config.yaml
arch: "densenet"
model: "image classifier"
dataset: "photos of arthropod specimens (BIOSCAN-5M)"
train_examples: 195000
image_size: 48
crop_scale_min: 1
horizontal_flip: true
targets: ["order", "family"]
num_classes: [18, 218]
norm: "layernorm"
hidden_act: "relu"
depths: [9, 18, 9]
kernel_size: 3
stem: "deep"
growth_rate: 40
loss: "cross_entropy"
init: "lecun_normal"
optimizer: "muon"
muon_scale: "match_rms_adamw"
learning_rate: 0.003
momentum: 0.95
nesterov: true
orthogonalizer: "polar_express"
adamw_lr_other_params: 0.0019
max_grad_norm: 3.0
max_steps: 10100
batch_size: 64
epochs: 3.3
lr_schedule: "linear"
final_lr_fraction: 0.05
warmup_steps: 500
weight_decay: 0.2
adamw_weight_decay_other_params: 0
Rows from block 11 of a small image classifier, named by matrix and row number. Each number is 128 + 24 x the weight over its row's rms, rounded and kept within 0 to 255. All counts start at 0.
After each channel's rows are labels from the 100 images, of 14976, where the channel reaches its highest value: "responds to" is what is common among them. Only what is clearly more common there than usual is listed. The data: photos of arthropod specimens (BIOSCAN-5M).
# conv1: bottleneck pointwise conv (model.blocks.12.conv1.weight, 160x288x1x1), inputs 144-215

conv1.31 [123 124 143 122 150 125 111 123 142 122  89 126 130 165  97 140 133 139 166 116 108 128 136 120 154 108 111 134 150 146 128 145 126 119 133 143 111 157 110 134 171 143 134  99  94 144 126 147 152 113 118 104 145  59  97 116 134 155 139 131 137 119 130 126 194 109  93 160 152  90 152 146]
responds to: order Lepidoptera

conv1.41 [139 151 123 150 130 110 131 100  96 107 189 128 102 149 143 135 145 166 113 100 114 166 124 101 161 141  98 125 120 135 120 127  93  96 134 136 194  89 149 108 106 137 100 108 164 106 140 135 137 109 148 125  88 106 107 102 136  99 135 103 112  93  90 107 121 152 114  74 137 127 119 112]
responds to: order Coleoptera

conv1.110 [ 97 136 126 147 114 134 131 131 146 115 130 139 132 110  96 136 153 158 177  80 121 104 163 129 142 166 142 164 171 158 172 149 142 122 134 146 112  86 109 119 146 108 107 126 106 121 132 131 161  97 124 124 177 123 107 116 129 128 134 121 128 125 161  84 145 105 119 140 133 141 156 143]
responds to: order Diptera

conv1.70 [129 112 134 149 115 156 104 170  77 114 116 153 154 119  81 115 137 133 128 109 121 144 132 114 114 118 105 123 138 117 109 151 110 118 130 131 177 142 104  86 124 111 118 113 156 139 114 141 137  99 144 122 154 103 136 137 116 122 106 141 131  99 137 137 150  41 117 101 122 125 166 151]
responds to: order Hymenoptera

conv1.42 [148 137 100 116 163 148 144 134 163  76 163  75 121 110 107 126 156 136 111 142 100 140 114 121 137 125 114 100 106 157 135  95 141 125 150 147 116 139 122 147 147 130 155 108 139 137 156 118 121 122 100 119 136 131 134 134 186 137 122 153 125 157  96 124 121 137 141 182 162 101 122 140]
responds to: order Coleoptera

conv1.48 [113 122 196 122 181 156 174 123 103 133 142  97 128 129  90 107 133 134 125  84 101 164  99 108 122 158 131 163 118 115 159 134 123 147 125 140 178 108  87 131 145 145 135 121  97 139 131 146 171 119 145 105 119 134 109 128 162 125 133 148 121  88 143 143 123 119  95 109  99 152  97  71]
responds to: order Hemiptera

conv1.27 [147 132 155 158 126 183 108 106 133 162 124 106 156  96 130 149 140  99 134 125 136 147 135 145 150 136 124 136 118 104 161 117 134 144 141 122 133 160 133 131 103 124 129 136  98 118 133 120  99 123 155 132 173 131 122 130 145 173 137 166 140 145 153 142 119 117 149  99 198 195 122 109]
responds to: order Hymenoptera

conv1.84 [110  91 108 127 117 151 128 115  81 140 124 105 121 120  45 120 115  46 119 135 100  81 159  93  91 139 110 109 120 116 140  83 138 150 156 126 161 124 125 132 124 105 132 134  91 125 144 104 129 113 120 116 155 112 103 160 111 139 124 141 131 111 120 151 147 123 108 152 162  83 149 139]
responds to: order Hemiptera

conv1.32 [113 154 108 125 135 139 116 162 126 116 137 164 134 123 169 125 140 155 157 115  69 123  90 136  69 143 109 122 113 143 103 144 113 166 141 109 109 129 165 115 123 145 163 122 153 125 174 101 115 127 125  70  89 114 117 163 108 149 119 122 145  77 170 134 147 140 137 149 151 151 120 161]
responds to: order Lepidoptera

conv1.145 [ 91 105 176 169 162 117 147 116 146 108 101 102 145 144  94 114 147 178 135  74 116 105 112  87 149 148 138 165 142 134 122 144 124 142 107 126 135  94 161 106 129 146 133 131  88  88 123 131 124 120 147 171  90 115  96 133 122 131 128 147 124 133 134 123  65 109 133 105 117 175  85 138]
responds to: order Diptera

conv1.77 [162 127 144  95 153 144 131 142 122 135 153 178 117 119 118 113 123 128  95 137 109 141 151 138 106  92 141 112 144 138 120 140 122 114 154 140 160 126  96  75 125 130 114 106 143 111 115 109 137  99 102  96 118  94 143 141  98 127 164 135 140 134 119 145 134 126 134 125 106 134 141 114]
responds to: order Hymenoptera

conv1.144 [146 117 147 114 130 162 133 138 133 111 136 148 175 153 116 123 140 138 107 104 133 108 176 157 157 137  98 131 149 102 152 124 141 156 120 158 122 159 167 115 109 122 132 181 104 120 114 105  96 130 120 136 168 158 113 120 120 127 112 107 144 139  99 151 110 129 123 165 172  84  77 137]
responds to: order Diptera

conv1.53 [138 111 132 143 139 126 131 113 110 118 152  99 142 146  81 147 113 104 130 146 118 154 107  98 103 106 144 129 104  93  98 127 114 120 165 161 116 149 106 134 139 118 119 122 111 115 147 150 183 108 183 140 108 128 129 117  99  84 118  99 110 123 118 135 144 110 150 175 166 140  95 139]
responds to: order Hymenoptera

conv1.103 [151  88 145 124 155 157 117  96 122 135 149 133 129 120 167 115 142  99 107 134 135 162 126 112 137 121 120 118 136 119 118 130 135 123 151 127 124 114 124 119 132 121 130 172 136 114 109 168 121 141 164 159 139 211 132 129 115  96 116 141 124 159 110 155 121 106 129 165 147  74 123 120]
responds to: order Hymenoptera

conv1.16 [151 143 110 128 127 145  93  95 130 160 158 119 161 117 125 118 116 135  95 119 126 122 152 126 143 125 100 128 121 123 142 132 135 162 107 119 152 145  86 129 155 133 124 134 114 115 149 112  88 132 144 117 158  84 123 126 137 138 127 125 115 142 117  97  91  98 142 131 115 168 118 123]
responds to: order Hymenoptera

conv1.56 [117 170 136  85 133 171 144 110 109 128 150 134 118 104  89 122 158  47  99 115 138 184 135 130 128 106 159 138 117 135 159  92 122 106 119 104 129 113 123 175 145 144 146  96 121 148 136 107 144 151 109 169 148 129 143 125 142 112 130  96 115 116 134 147 110 205 155 100 123  96 109 118]
responds to: order Diptera

conv1.117 [139 162  61 135 124 118 169  91 136 129 138 167 135 179 162  99 131 131 127 156 102  95 109 152 204 147  75 126 108 121 123 127 149 130 141 125 134 111  92 125 136 117 109 134 152 153 131 109 104 102 151 135  99 123 179 171 172 115 133 133 137 124 138 125  97 140  92 198 141 128 134 156]
responds to: order Lepidoptera

conv1.39 [124 142 111 150 117 136 117 106 127 123 108 163 105  67 131 165 113 151 140 123 121 102 129 139  81 164 122 145 107 117 134 120 109 123 146 127 142 122 109 115 121 145 124 136 135 138 107 130  97 122 131 128 126  89 115 159 139 166 136 102 120 103  74 144 113 137 198 126 124 162 128 160]
responds to: order Hemiptera

conv1.153 [128 126 108  82 131 135 126 139 125 121 108 112 106 134 121 133 120 119 119 122  91 115 150 111 103 139 113  95 122 119 101 123 113 107 140  90 103 136 109 123 126 167 148 139 114 115 110 125 122 141  92 175 100 141 120 112 133  94 120 124 132 113 141 157 113 181 124 144 146 168 142 106]
responds to: order Hymenoptera

conv1.154 [124 119 151 143 115 144 128 133 146 160 170 105 160 148  97 125 125 115 109 107 156 106 142 146 131 144 189 112 100 133 136 126 132 143 100 117  92 150 117  78 118 117 121 165  90 136 127 165 101 153 160 116 162 154 116 164 138 154 159 109 132 129 151 162 135  97 118 134 140 169 154 125]
responds to: order Hymenoptera

conv1.46 [145 116 128 136 132 114 143 118 124 110 162 137 135 130  95  95 135 165  99 122 148 141 131 139 132 121 123 131 131 140 111 142 136 126 125 131 122 157  97 113 129 123 142 108 137 159 105 103  98 130 126 144 136 171 123 132  83 127 115 128 134 137 125 137 135 101 138 156 115 137 120 133]
responds to: order Hymenoptera

conv1.108 [129 134 113 141 134  95 148 161 135 118 153 136 138 132 130 118 127  88 152 113 113 125 127 143 145 115 115 120 131 130  98 123 121 147 117 160 149 124 139 128 102 146 108 154 165 100 106 168 119  84 110 180 127 152 110 112 132 144 148 152 135  98 114 126 107 163 116 120 153 155 124 167]
responds to: order Hemiptera

conv1.22 [149 124 142 186 146 106 107  72 124 143  61 174 147 123 151 121 144 125  99 120 158  89 126 126 116 150 133 113 108 126 126 151 143 105 125 144 157 121 140 132 131 115 114 132 138 111 164 148  90 146 168 144 130 117 138 123 142 133 100 165 138 147 132 165 142 149 164  94 129 126 109 142]
responds to: order Hemiptera

conv1.114 [155 133 155  86 126 140 120 120 145 176 125 101 139 141 109 114 150 115 127 131 147 122 139 137 114 107 145 110 104 137 121 107 130 168 163 123 143 151 122 124 117 118 110 109 112 111 155 122  97 126 114 127 147 130 123 104 125 148  94  77 110 139 136 143  90  90 109 191 146 150  79 107]
responds to: order Hymenoptera

conv1.91 [124 125 110 159 134 110 114  91 140 129 114 131 134 111  62 156 120  84 138 144 105 125 115 136 186 146 124  90 139 153 140 115 120 127  94 121 102 121 140 146 124 127 110  86 105 123 119 166 108 146 124 111  96 116 127 139 180 146 136 160 135 127 114 137 158 138 116 106 100  74 110 118]
responds to: order Hemiptera

conv1.126 [117 149 116 143 128 118 157 114 132 162 109 140 101 106 120 139 114 106 112 148 146 101 139 147 138 156 146 117 150 115 128  99 105 133 125 115 105 117 164 142 170  81 123  84 140 141 110 115 124 168 113 139 108  88 111 129 150 154 151 100 122 131 117 130 102 140  66 126 139 103 102 119]
responds to: order Diptera