{
  "train_examples": 195000,
  "crop_scale_min": 1,
  "targets": ["order", "family"],
  "kernel_size": 3,
  "stem": "deep",
  "optimizer": "muon",
  "muon_scale": "match_rms_adamw",
  "nesterov": true,
  "adamw_lr_other_params": 0.0019,
  "grad_clip": 3.0,
  "lr_schedule": "linear",
  "final_lr_fraction": 0.05
}
Rows from block 28 of a small image classifier, named by matrix and row number. Each number is 128 + 24 x the weight over its row's rms, rounded and kept within 0 to 255. All counts start at 0. Numbers have three digits each.
After each channel's rows are labels from the 100 images, of 14976, where the channel reaches its highest value: "responds to" is what is common among them. Only what is clearly more common there than usual is listed. The data: photos of arthropod specimens (BIOSCAN-5M). In brackets: how many of the 100.
# conv1: bottleneck pointwise conv (model.blocks.30.conv1.weight, 160x504x1x1), inputs 378-503

conv1.65:137118163112135123082113099144169118116113167109136137093149144122130088096118153088110160121073118148171071103101138145133156100131130119096088093168135117111161124154116178114143153169154147167113156131142141118140109131122115132165123141124113142124135167120116146164068140123129128154109106171090129117150091136140124137073129081170156129132097148152076122112108163106148118
responds to: order Hemiptera (30)

conv1.149:163130094125142095162115173129113105112134137090108129128116142144117093151123138080167127116124126152167192102100124121126111175166131126097136129091107165130147130125152125116113113098148111103127121126120137123104106117130139126145146112116113139125160123125124123131131079076161112138114248110107140130199097088117155108165152080000180122127103151087112061098122176171153131
responds to: order Diptera (62)

conv1.102:091094105138119131156106114098103150148138108170100118150102158163126138081126120187114128128135125101135108140125128108146139123157148114108123120119127166201117174111173142116144110080135138106076088135137183109137095123143121097116148168145161109134146128132133118146112055100092151116162050152083106081122089136093120132127119104155087102129118142125099122103117091148132126
responds to: order Hemiptera (35)

conv1.138:131146109186146139117141133135125063149125117161088140129146162128138120074128134224121144128138125110091139156123130152134101106132141121128118165107129125131116143155103104111137091113135105147108139155161120142125149110106128106129073122142104123127121126186083082085118135180130136139132188137146113123063124142151117080044118125136137082113090157150106053156140095161111118
responds to: order Coleoptera (71)

conv1.73:102153173133139137150197152125076094129133102113116100127092089139115122113124137123100140134114111135122099136122135121139159125106127127103097164129115108121129108125174150130117155116140108113111098118128102144114111105166122159106103119136133120093117077139100110131167150087111124102111106120146105089056167178124117125096117145102148057094113115143123112148148162114128114
responds to: order Hemiptera (30)

conv1.26:145153135137126119113115134133099104147101178106130132138140122118142137138105157118141124130118127089111166094121159105161128168178152110124129124131137156144092134149134123129107118167124125120113118093116175129122123113123144092128094207109123130129151132098135118111110075100130106114137098129167149152093102090098105134162125053152121128079146102129071119132127128147135120
responds to: order Coleoptera (52)

conv1.35:133129133128141121105145097126158208131112166143130132162171137103149114103120126115162128103162143108114100094145128133158126177217115139127111149168135119125121075153174124146126142118138098146075123137129129153099144116133174139154092121144137122146130144093104128159154141160157121122124089117125135152130133120110147188105141115156151121172138133153140123124118118098100188
responds to: order Coleoptera (41)

conv1.44:111151162079128110114154182123154120118130137101126147120087109103120145131152121068123114114145119165123119114154127147117203121139111135117129094119135119075162119112106153106116162173180124144142165118115109129136140137125107153117130113146164139115138153132116108159094133102160109131122131101100110100121109137116135120153149122114104175110096088100119141141106234128128139
responds to: class Arachnida (34)

conv1.31:165107158099091121155108126119140110155098134163106111131139092126118103124115111114124111138120117164102108105150119128132125136122120121110125142142117088118119079138139119132099130130132134105095132101131192111097120119126101116137110155107098111132135131160120134149125078163082123148129149148150157127168105137172114162156097088111119074097156103132161117101136123124115125
responds to: order Diptera (64); family Limoniidae (30)

conv1.80:134189138127096091126126147105059118126127134132142133144140117112123116151096124119130139122118121097135168150109081145128173138108167119163163158145114153112103122156172121109116096172130134116146164128116141136117123096137147157095138146099121137146142126165140130144120113127117160150129086135141093102099139121132147146128116145077132113132150087108138091174149076127136147
responds to: order Psocodea (47)

conv1.32:096108104122112143077157093150156193141146150105121144118122092205143117135155115138124165109118138117108092130108110141098116109102138132180172117115112143180132181150117133116155126107114127139154148112138149128136143108175132135165162114147094122140108108105108123175147086103174137126165152137083101108154142171125188164148158159135120151095128135127204143173156123123062161
responds to: order Coleoptera (37)

conv1.29:138134121152141112120133107154103089116147143115128116141118093142125102105119120101146153127110128129147119105143127114126128148141115125137086137129091148076135118132087134123108158162098099104138089121119157106148141145150151088126117168135098138129129122131138158165131088132077152108140128098114102141154106125155076136096111130109131127110102117099097099133063095102179094
responds to: order Psocodea (35); family Caeciliusidae (26)

conv1.45:091092159158143151138115067135135072164134125113082166120138129129139107108144134109118146121112140135138128187118131145113136090140136145137145125098064139106123138149107138118128120114115140117117108111112134108111135123119105153147127078119097110133159123102125112110146130123106103101148138101178149051134121151104131119107125149134132139143064059150129101132163182115171138
responds to: class Collembola (26)

conv1.13:116109135144124134069104119104124125140149174128135144121143108140120129118142141079122146118140123120128134088121108100136125117124104139141121113121155189107094090130103161122131119134111145100125147173147095118135133129142129090130141155111110154136093115114117194098114106210122129088102098078156087064158132228130145157119094127190146177147134077099092122122242152142096114
responds to: order Coleoptera (61)

conv1.1:112150129125114140125102175121121117142148105105165217132102175110101102106100127187101113142096172152143132131135128153128117150170142124147180142118121143130097157129147102134119134165114163120167139142125119125133117151160116137087096129139149117099195127147092085137131175135160110141100155111088120141103151129087047203174072157103119161078118095124099081155142133088156120
responds to: order Diptera (87)

conv1.90:140144193124116104119127179132151119133110123141118104117107101136149163131133128156157117133138127156089136103149140119120100116067115137108144114132097109090128131158114107114123096082166106049116166109122156124122177121140122205137105138108135108136132128116141166111150095120139093102113156106093113129098133163113112114088140084134054187122137149129079158122130123094124135
responds to: order Psocodea (48); family Lepidopsocidae (28)

conv1.33:114124116099129117123111194121103112128130147128117135132179114156140102139105135194140126126049125122143154117140139125122118137114117124128128137111134051098121089116093091112119133138115094106132137124153101109116127151153110146123110114095132130145103109159123137109194117152123105141116178143119114134129144111111166086056103126080131128104121127131142205183115201114174106
responds to: order Coleoptera (51)

conv1.96:149089125143161160132110198131120152115126132091155112103093114178125140096134129102155105107111111166130128148133140153112153161097167128127123114172108138153078163128130168140155167144142121154127112128139104122173127126096126145156149098079130137104115180120150104083093085097141091138149115101100127098136128106120161159103127128131128087106108128110145102141142100144176129
responds to: order Lepidoptera (25)

conv1.126:116181127099136077131159074143091168105118156124114163159156088128134123130122115142128118122133140098138129158131124143125075133156125158136100129134123120152141144132127177136117095114140148115118127136145083138147142172167120171117177106100141112140104111150101095129131143131209130170155126170098139141145111121229141139113109126146092107213164126116115176144145143127115126
responds to: order Coleoptera (37)

conv1.134:136138103136105137116170139144106152141104116106074140098161153101097106120161101147157135119129113160089155121116106115114109147097107136120120132154123166112175149116163166183113123120123114126145105109114158130099098152128135145159126094115097108155154156098154136166141124205159125101100118142095094099160141088090162115170127181132127131107135115127120177131134135118139143
responds to: order Lepidoptera (33)

conv1.70:131100102138117130130154080131144121149115142134085165163197113117136111116138134082146125125125103112176134134148122115131140128095143088120130124155108089107165118125125146135123169139121147082157104103109130131134117112122129094132156090158113100125088156095103158140091194185177137120100086137111167117147106176130109123150138177103128155167109141159093186156181085182134106
responds to: order Hymenoptera (41)

conv1.36:137125159140106124102116110103129147123110144188148144129169151092161132183161137127074176142160150115090087151142111128117144112115156123121098106114107122131080139129117124142142138124140144113112152112118130114129144131091119161180098169146115146151126135146095120134068062139162186134179093071085122114129144123101148107091141111104164178166130154129152093129149121143140184
responds to: order Hemiptera (30)

conv1.128:168136087119143131115150175113095125113136088140137088123177139129127087147115095127144041126178111139119139189072115106105121110109134124130132144127128130123150137105109109115116116156115127116123136126141135114104140099131111145127141126128138112044128115107113098117126115059093107129108203099124101087087075155164084126148127163205110081087118142053115060118099197151131102
responds to: order Hymenoptera (46)

conv1.6:132140159133134131125131127141177111151144113098125122173121205114132145149129132108107148129110149215152137137135110150134134139119118126142128147139138096146114106137112107150115106110123107100139128142088124103135108148121105103127124102157128140128129159168168125145141171047105105148153102154150164155116108109118084138200091125149152162136110096100155189158163086126207142
responds to: order Diptera (74)

conv1.41:145133103145065132138140134134159120166110128083165112122157122127106113127144120097109122126108160157151123135078130136120132122152153126131104149137148128131115115094105112165150126129097140113175164139158097144123140155153102172107067128110156153146125114143172044142121114098108111091131156110163151163117082185102109078161118078097146152176193134090136088100125133115122103
responds to: order Diptera (73)

conv1.39:126159128118151130177124113127160084120127122120130125146147144184096139182166130150149128120117117154151203161128165108138178097113152126151110118152105166099111156143143114111141117180121156136132098127136127100134130131105131181127105112128088134044110101114114138134141136154109126133150074075143118132140139153081162111173122186142099047116093136120148078154141093131133119
responds to: order Psocodea (27)

conv1.155:119147120110126137156112154142115119131123147154173137128134097155140098115090145146146073111145109130146143105152112116119120151137123129122160091107101116163135110138144138141112142145148148139132137125138136142141189119110119134111115174109118154107146130103134111115130125091156133173090166108118121091171179133221124126142103163128069086074035102130122129113119139247092113
responds to: order Hymenoptera (45)

conv1.57:139135156105110126162109197097118163130161118154095102100135159141160143142135111081130127107149152124142107086134157150140164153150136106138159150127131138106083120123117115132150123109071138123223155129124127116098143143117148117142101138131138119118120137130092135130169150136123153112093127133106141098155147114098156109122108126130128159141103123094085055150087125071190118
responds to: order Coleoptera (89)

conv1.61:080137141118128094159101161117169117116098166107183111112101126112130151129147128087136133135102149142134114113150154126110130174107113142132117089127157115137147119097142145137125188162156131118075150106145120141133134150117129132125142127124139144127146115135108118121075129156151118121092132150100092122115106090149116096139106110167079146140135141085131124076113135087127112
responds to: class Arachnida (63); order Trombidiformes (43)

conv1.97:109125145130126155144146122112088174099111124114130113128165188045104132115163120128133156149126139155109137107104135111159113127098139119114156158122137095124110170131123160178124169199086095137106142126139122138133105116148123124084099152120147126097155142112117116138109096150084071132114153113061131129122174104133113132133175102080172136124112111124108150115124071126114111
responds to: order Hymenoptera (51)