Rows from block 27 of a small image classifier, named by matrix and row number. Rows with one number belong to one channel. Each number is 128 + 24 x the weight over its row's rms, rounded and kept within 0 to 255. All counts start at 0. Numbers have three digits each. After the name is the row's rms in percent of the matrix's.
After each channel's rows are labels from the 100 images, of 14976, where the channel reaches its highest value: "responds to" is what is common among them. Only what is clearly more common there than usual is listed. The data: photos of arthropod specimens (BIOSCAN-5M).
# conv1: bottleneck pointwise conv (model.blocks.29.conv1.weight, 160x464x1x1), inputs 0-92
# conv2: growth 3x3 conv (model.blocks.29.conv2.weight, 40x160x3x3, transposed, each kernel summed), outputs 0-39

conv1.116 099:181112123111098164145092149116134074095123168082144112147185124154108081084108144136135126131089123105149150141209112144156095140059124116107120106122101119112100126130129122081131132137085145119113100140195148184111131122113139141129144125149139149161168115147128128116115187146
conv2.116 082:130134141126084117117165135130136153079120122154133137120161136121152112153114135140152095185091148142102117167144077125
responds to: order Coleoptera

conv1.133 105:136117180137120140135093133140133110116135153113119157174094126084118176110117139095132117149093090136102128092130162152120121141119118124132126120115134136125112131122128126144192197130136146130129105127118110148185135100149118095107109110114150115120130128130101175097095173132
conv2.133 194:137115088133132198124110147124130110155197133132119141112127130136154144155087112171126141165129126102113138101122114136
responds to: order Hemiptera

conv1.63 091:133192128126144116131120159123112129120112143113161129108101135164127104113105132109134162087122136078139149134168112111124140100090148181154141086136165154134136105105138129156112107093129122107125109149178103107138138120132109119125135149091133156131130105131163146155139189092
conv2.63 051:105156163138094089128130143133120066146109092133134108123129099156110132067155084126135121138121137121097142113132159129
responds to: order Coleoptera

conv1.37 093:145121148140137167131102157178112062133130153112145104110168101141157079147095108140120136112134104137130128136131172122127163119157137136103144156141159121096102108109126131115128141147116062150147145101122123145135105128158132160164124129135132109148146118093165134102103173072
conv2.37 076:101118118145097146113120110093120129103080146124092133100128113111143094147154100169130129058132142126106121098104105141
responds to: order Lepidoptera

conv1.13 100:079111133111096108129137115132127150146109164133115153100132166111134125090100125137179116143129111129121140139141127092105150173133116103164121147153140128151117136132133111083148094152122097138124126144090122100130126145143133137134157111147083121118106117134108138109152160112
conv2.13 153:162114133080146136112143105134113150111109137137101129145147119101101128136170186106125121055132142124122117142161101120
responds to: order Diptera

conv1.31 110:129144115134164146150179133153152110105148122140157132137082111118144177165168137157121083139151175124131108125143126128110138127100083103121119125117140147057131183130121101146136176159109107150089113132119116118147156133162144163158111137128135091106089133103117153135121135083
conv2.31 116:118132109115113207115117139161127085194150140124108131125126122105119133108103111182119131158132115140120119121114110141
responds to: order Hymenoptera; family Platygastridae

conv1.9 094:108128122127156125145113111064151111124125131110149134152096109086116096104125119118133113142108120128120082098191112189130119170117139130163117163137126088146159120147142140136111110129109101114129134107111143152153132133177117160169139121128180136115123111162187100118131094100
conv2.9 052:096115067139146119141102135135154121095173162153122137112133125138138111155160160104094112111155131092131142124137160169
responds to: order Hymenoptera

conv1.55 093:132135147083155145123114131085133105121127087144140157132132157098136150164130118102132136184159124122126162124178141126134135107126134156149149127174144082120117116136155133169116143111104143170146064101110132084110140099150141138116118135140081120136045141135113146124139124174
conv2.55 044:093101200183106107158127144134141086134156113149140143156129107128114122106131116129159119144162141120107133103145140153
responds to: order Diptera

conv1.108 098:141097120094146141134142125138134108132129138142142123109123154116117125109129105118169152135115136105130132147146164129111153161131116143090136125117152133119173124137174127133138161151121115152104155054111111153109138108203112136138163097148142098131147084151109110085137150114
conv2.108 057:158123139141110191118108098088123154116128123144090115112119130096108162122175117151128146084118168157126129113139100134
responds to: order Hemiptera

conv1.149 097:157114138111110116120119130107131121076129097144129146113188083162157101147169119141099166157135112123103107158077112133131153104117126133117139166154089119127098153126100106113105139121131113161123108135129102118172125164157124135181144111151119146061139130154155151132122094130
conv2.149 071:126097099183101121119108126115112110106166116096135153128125144149119122103143197158116133143171110138101132115088136129
responds to: family Drosophilidae

conv1.120 107:133112105141140115101162121120118135144116155123190148152128125093094125106078117137126108095108142104159151097099083140133143131115144080188139137137119107128087090113117127111112141105108158118146096122254124111086095102093110134078107131159133134230124120121110145117124111134
conv2.120 106:106122152101143122124156115130172160128181124133107119147145112140134097140127108126108117169156130188102143100136092165
responds to: order Coleoptera

conv1.154 100:123124117133142141125112112106098121119122130131116100141122128128143167141106132133118097189137145125151123127111154131158130138136132088126141125154107109117126143121115114127114106088169116124140152142170117155119106136098113143163164135138121107143178172138125150120093069113
conv2.154 093:135157102150075109135119116146104100173072161103112153112140121166157122145107114163144112126133106128100137138128163134
responds to: order Lepidoptera

conv1.12 106:139126133124170166112150181132115120121136123111079123132125109095139125166140125100083123128129178120106102105121150135164125141075105103120114130127114126144152118137125123144173115132128108128131157170112126113085132173169121102120127124071143140133126088133115138156171117122
conv2.12 126:100124127163102117132130141115116075181139122116158117126118118114115133121140204140117105135137104170132098127104118092
responds to: order Diptera; family Muscidae

conv1.34 113:138088140131119168126134167122093115138167137173098125145181100115127122106118118110123135111108135122188108083122152178104088106078146178157120113126100130132097116127117155130139100160112194117115135110119128112161157138111130120088150139085088146149118132106135111133125114149
conv2.34 175:154125108120176145148140120117121140121146121136123118154136130129133120122131123105122131115132123106250135114136121108
responds to: order Hemiptera

conv1.79 108:133130111117168095124124125099200120108087128103149135139124132148163071141089136129136131108120101093128120138229139136141102138094150171152138078127111142148141132136126131134094087135146114128128138114104109136127126134142121084145065106147112143108146106135120080110119170108
conv2.79 166:121136104095145080124153107150117115124096118139132100138127131109106126130123127104118135129140114130118130237110109122
responds to: order Diptera

conv1.7 100:149135103121136105167106091143154130121136124138163096124148153129118139124185125192122115127131109115140169107132107096129120111158125110128150156125127132087129141130158126138116140152071147134124142149102102116144122136180119100161104141138188144125069157101107118113168187154
conv2.7 062:142114123111071159094131149105078125165126134123093151114113127086144114164135120142148147154113153102104108161116104144
responds to: order Lepidoptera

conv1.97 105:155127142133147117169130109119130192117139115135128060099165097124100165118161108145123147133105128156125135125131121075108103135115076125074127126128135134132122103088133126153071141119112137133108124124119116137145109127128083185141118126166150106122119148138112120141123141126
conv2.97 121:139132113111063188121100122116114098138096154114094128143155128154123128144131123125121122089126084100123126106105084123
responds to: order Lepidoptera

conv1.20 103:108159143142121106124164099113113128133094086126115113121118140154168121116161136146141139173163132124133123144090092140118143144033142121097119128114113116168121131168118102153149146116119084118117143142130146156108105124096122151113108125134163102156144128117128097134164085104
conv2.20 146:149139111136118083122125110136102119130134132113120133086148137142141136154049140106138106097131119190117133171132126099
responds to: order Diptera

conv1.90 093:125096144135123119141125070174097151103121127139097129099176145096135133146141142153128133097170169099122146134126124120116108163109117094105120116155141140126152154104107097119180140136127119117136127113120095181118144108128136084145137161132137091125172169109112099144108132111
conv2.90 046:150145184114104096143142147133115053149108126130105141119163092124156146139173118130138117113136133119124138113146173118
responds to: order Lepidoptera

conv1.148 102:168128166145127132120138110133104104137127117193043133143150118111150106111148118150115121110163143128169103119089124125131127111122137179126121150129132139124145134118119146114110151086118105107159127108127128140113164150131110154097094102160155127117130129113139113128159146137
conv2.148 107:120131139099207093124114132132117107133119122144118125126132128142120126127183153100138134147121115111204120096110119114
responds to: order Hemiptera

conv1.72 094:078163134148094146120111151119126087148099091120150145109116124109145121131109162084171128094130149169144137172131115137126150126148119148118145135129126132133139112123127155140164133097151127112135104151093129175101105149145150134102141090140083163190106110128120124098108112112
conv2.72 037:134122132135158116127101131106156089112179078113142136142077150124145134100134126107149133135161132177127132112152178121
responds to: order Hemiptera

conv1.92 094:111090111134132080141105117107146144158114131174093113182130139128114122054082146132129171169116131095137126119144127135154103120135141120150131114123117105148130147134120129139152127150106128128148111161143141110105142175156136104133133052153156133097115134151113136091117121162
conv2.92 036:101121147133111070133120165105144148145125117114111143101106146138118141080122187158117163129114140157098115123111142170
responds to: order Diptera

conv1.51 101:140133072098151113147107110106120150093111124116097117106131107171159075097121121164090134118155128129087111138113152109134149122137119098142135119131115146139091121121142123124103142174113167123129119092136117100125065137122104149147144143138140123122131127131155126152149154139
conv2.51 069:126151110128158074129130120136088074128152136139118152120138114107157094105140156186103147109125113142162131154129155109
responds to: order Hymenoptera

conv1.71 084:120173090111135152126120144118101140108132148088165114114126139116131129124088152104134103128162117097095121102079137153163147124118146169094106148130136117118124110134133135076106163151118115095107133147154131161118155159120115121119113143160149127153157113131150181092112132102
conv2.71 050:140129109132133129094155140131178056144095134133104153117083112109134127084134110149129133142160129130102128127126172152
responds to: order Lepidoptera

conv1.49 107:124145093121110119115162096125077129154083107142140139112144177128156146103137124101101119156138125163120168134133096147155124127130106138143139130113156124200141149089113125104110087144116089127120166135136128135104115114109124139134127137134121149124125092119117142131125128099
conv2.49 141:106087119100092075119135139124098138095119136134128122090124102115136119124099164108124115102122123151147122189108086102
responds to: order Diptera

conv1.22 101:131097136116108115106151123128115077098150096127155128108099165145159155136174165100138081139132109132080134131112125149112168121162131124135091161122152133159115149162130129096126171120139099130130112142138147157131102126111138138110155116086090096123104089127140150141127115110
conv2.22 076:139118116159107129097092112107170129115137145122121157104124126165106163159077124120147114122181107111114169145166115127
responds to: order Diptera

conv1.45 108:068115136125140144124085121134091099126141131135140158129104148123131082116101118103164152161110106159096124110120160126113110113101140089089149132129138134122113107126143121176184203137150126127097128101089134174192103130186148162149122132097128094106132134129121072137158167106
conv2.45 193:118106096124113092125139112127111129147218152144118132128122119155134115114131126188104158137113117103122135134090129097
responds to: class Arachnida

conv1.17 090:114122169167152125143114116115124110138149143141134170129150156107136099154127106132156153143142144133170166126128104130112113120132124116131124111140112138134111125106126149116141142143128169152105070193188104103182118131099168143144146080097143098130133116110123156118126115150
conv2.17 037:097128166090083095123117115108112127139113141120144121118121114171111126134116121118147145135162167106089140095133122198
responds to: order Lepidoptera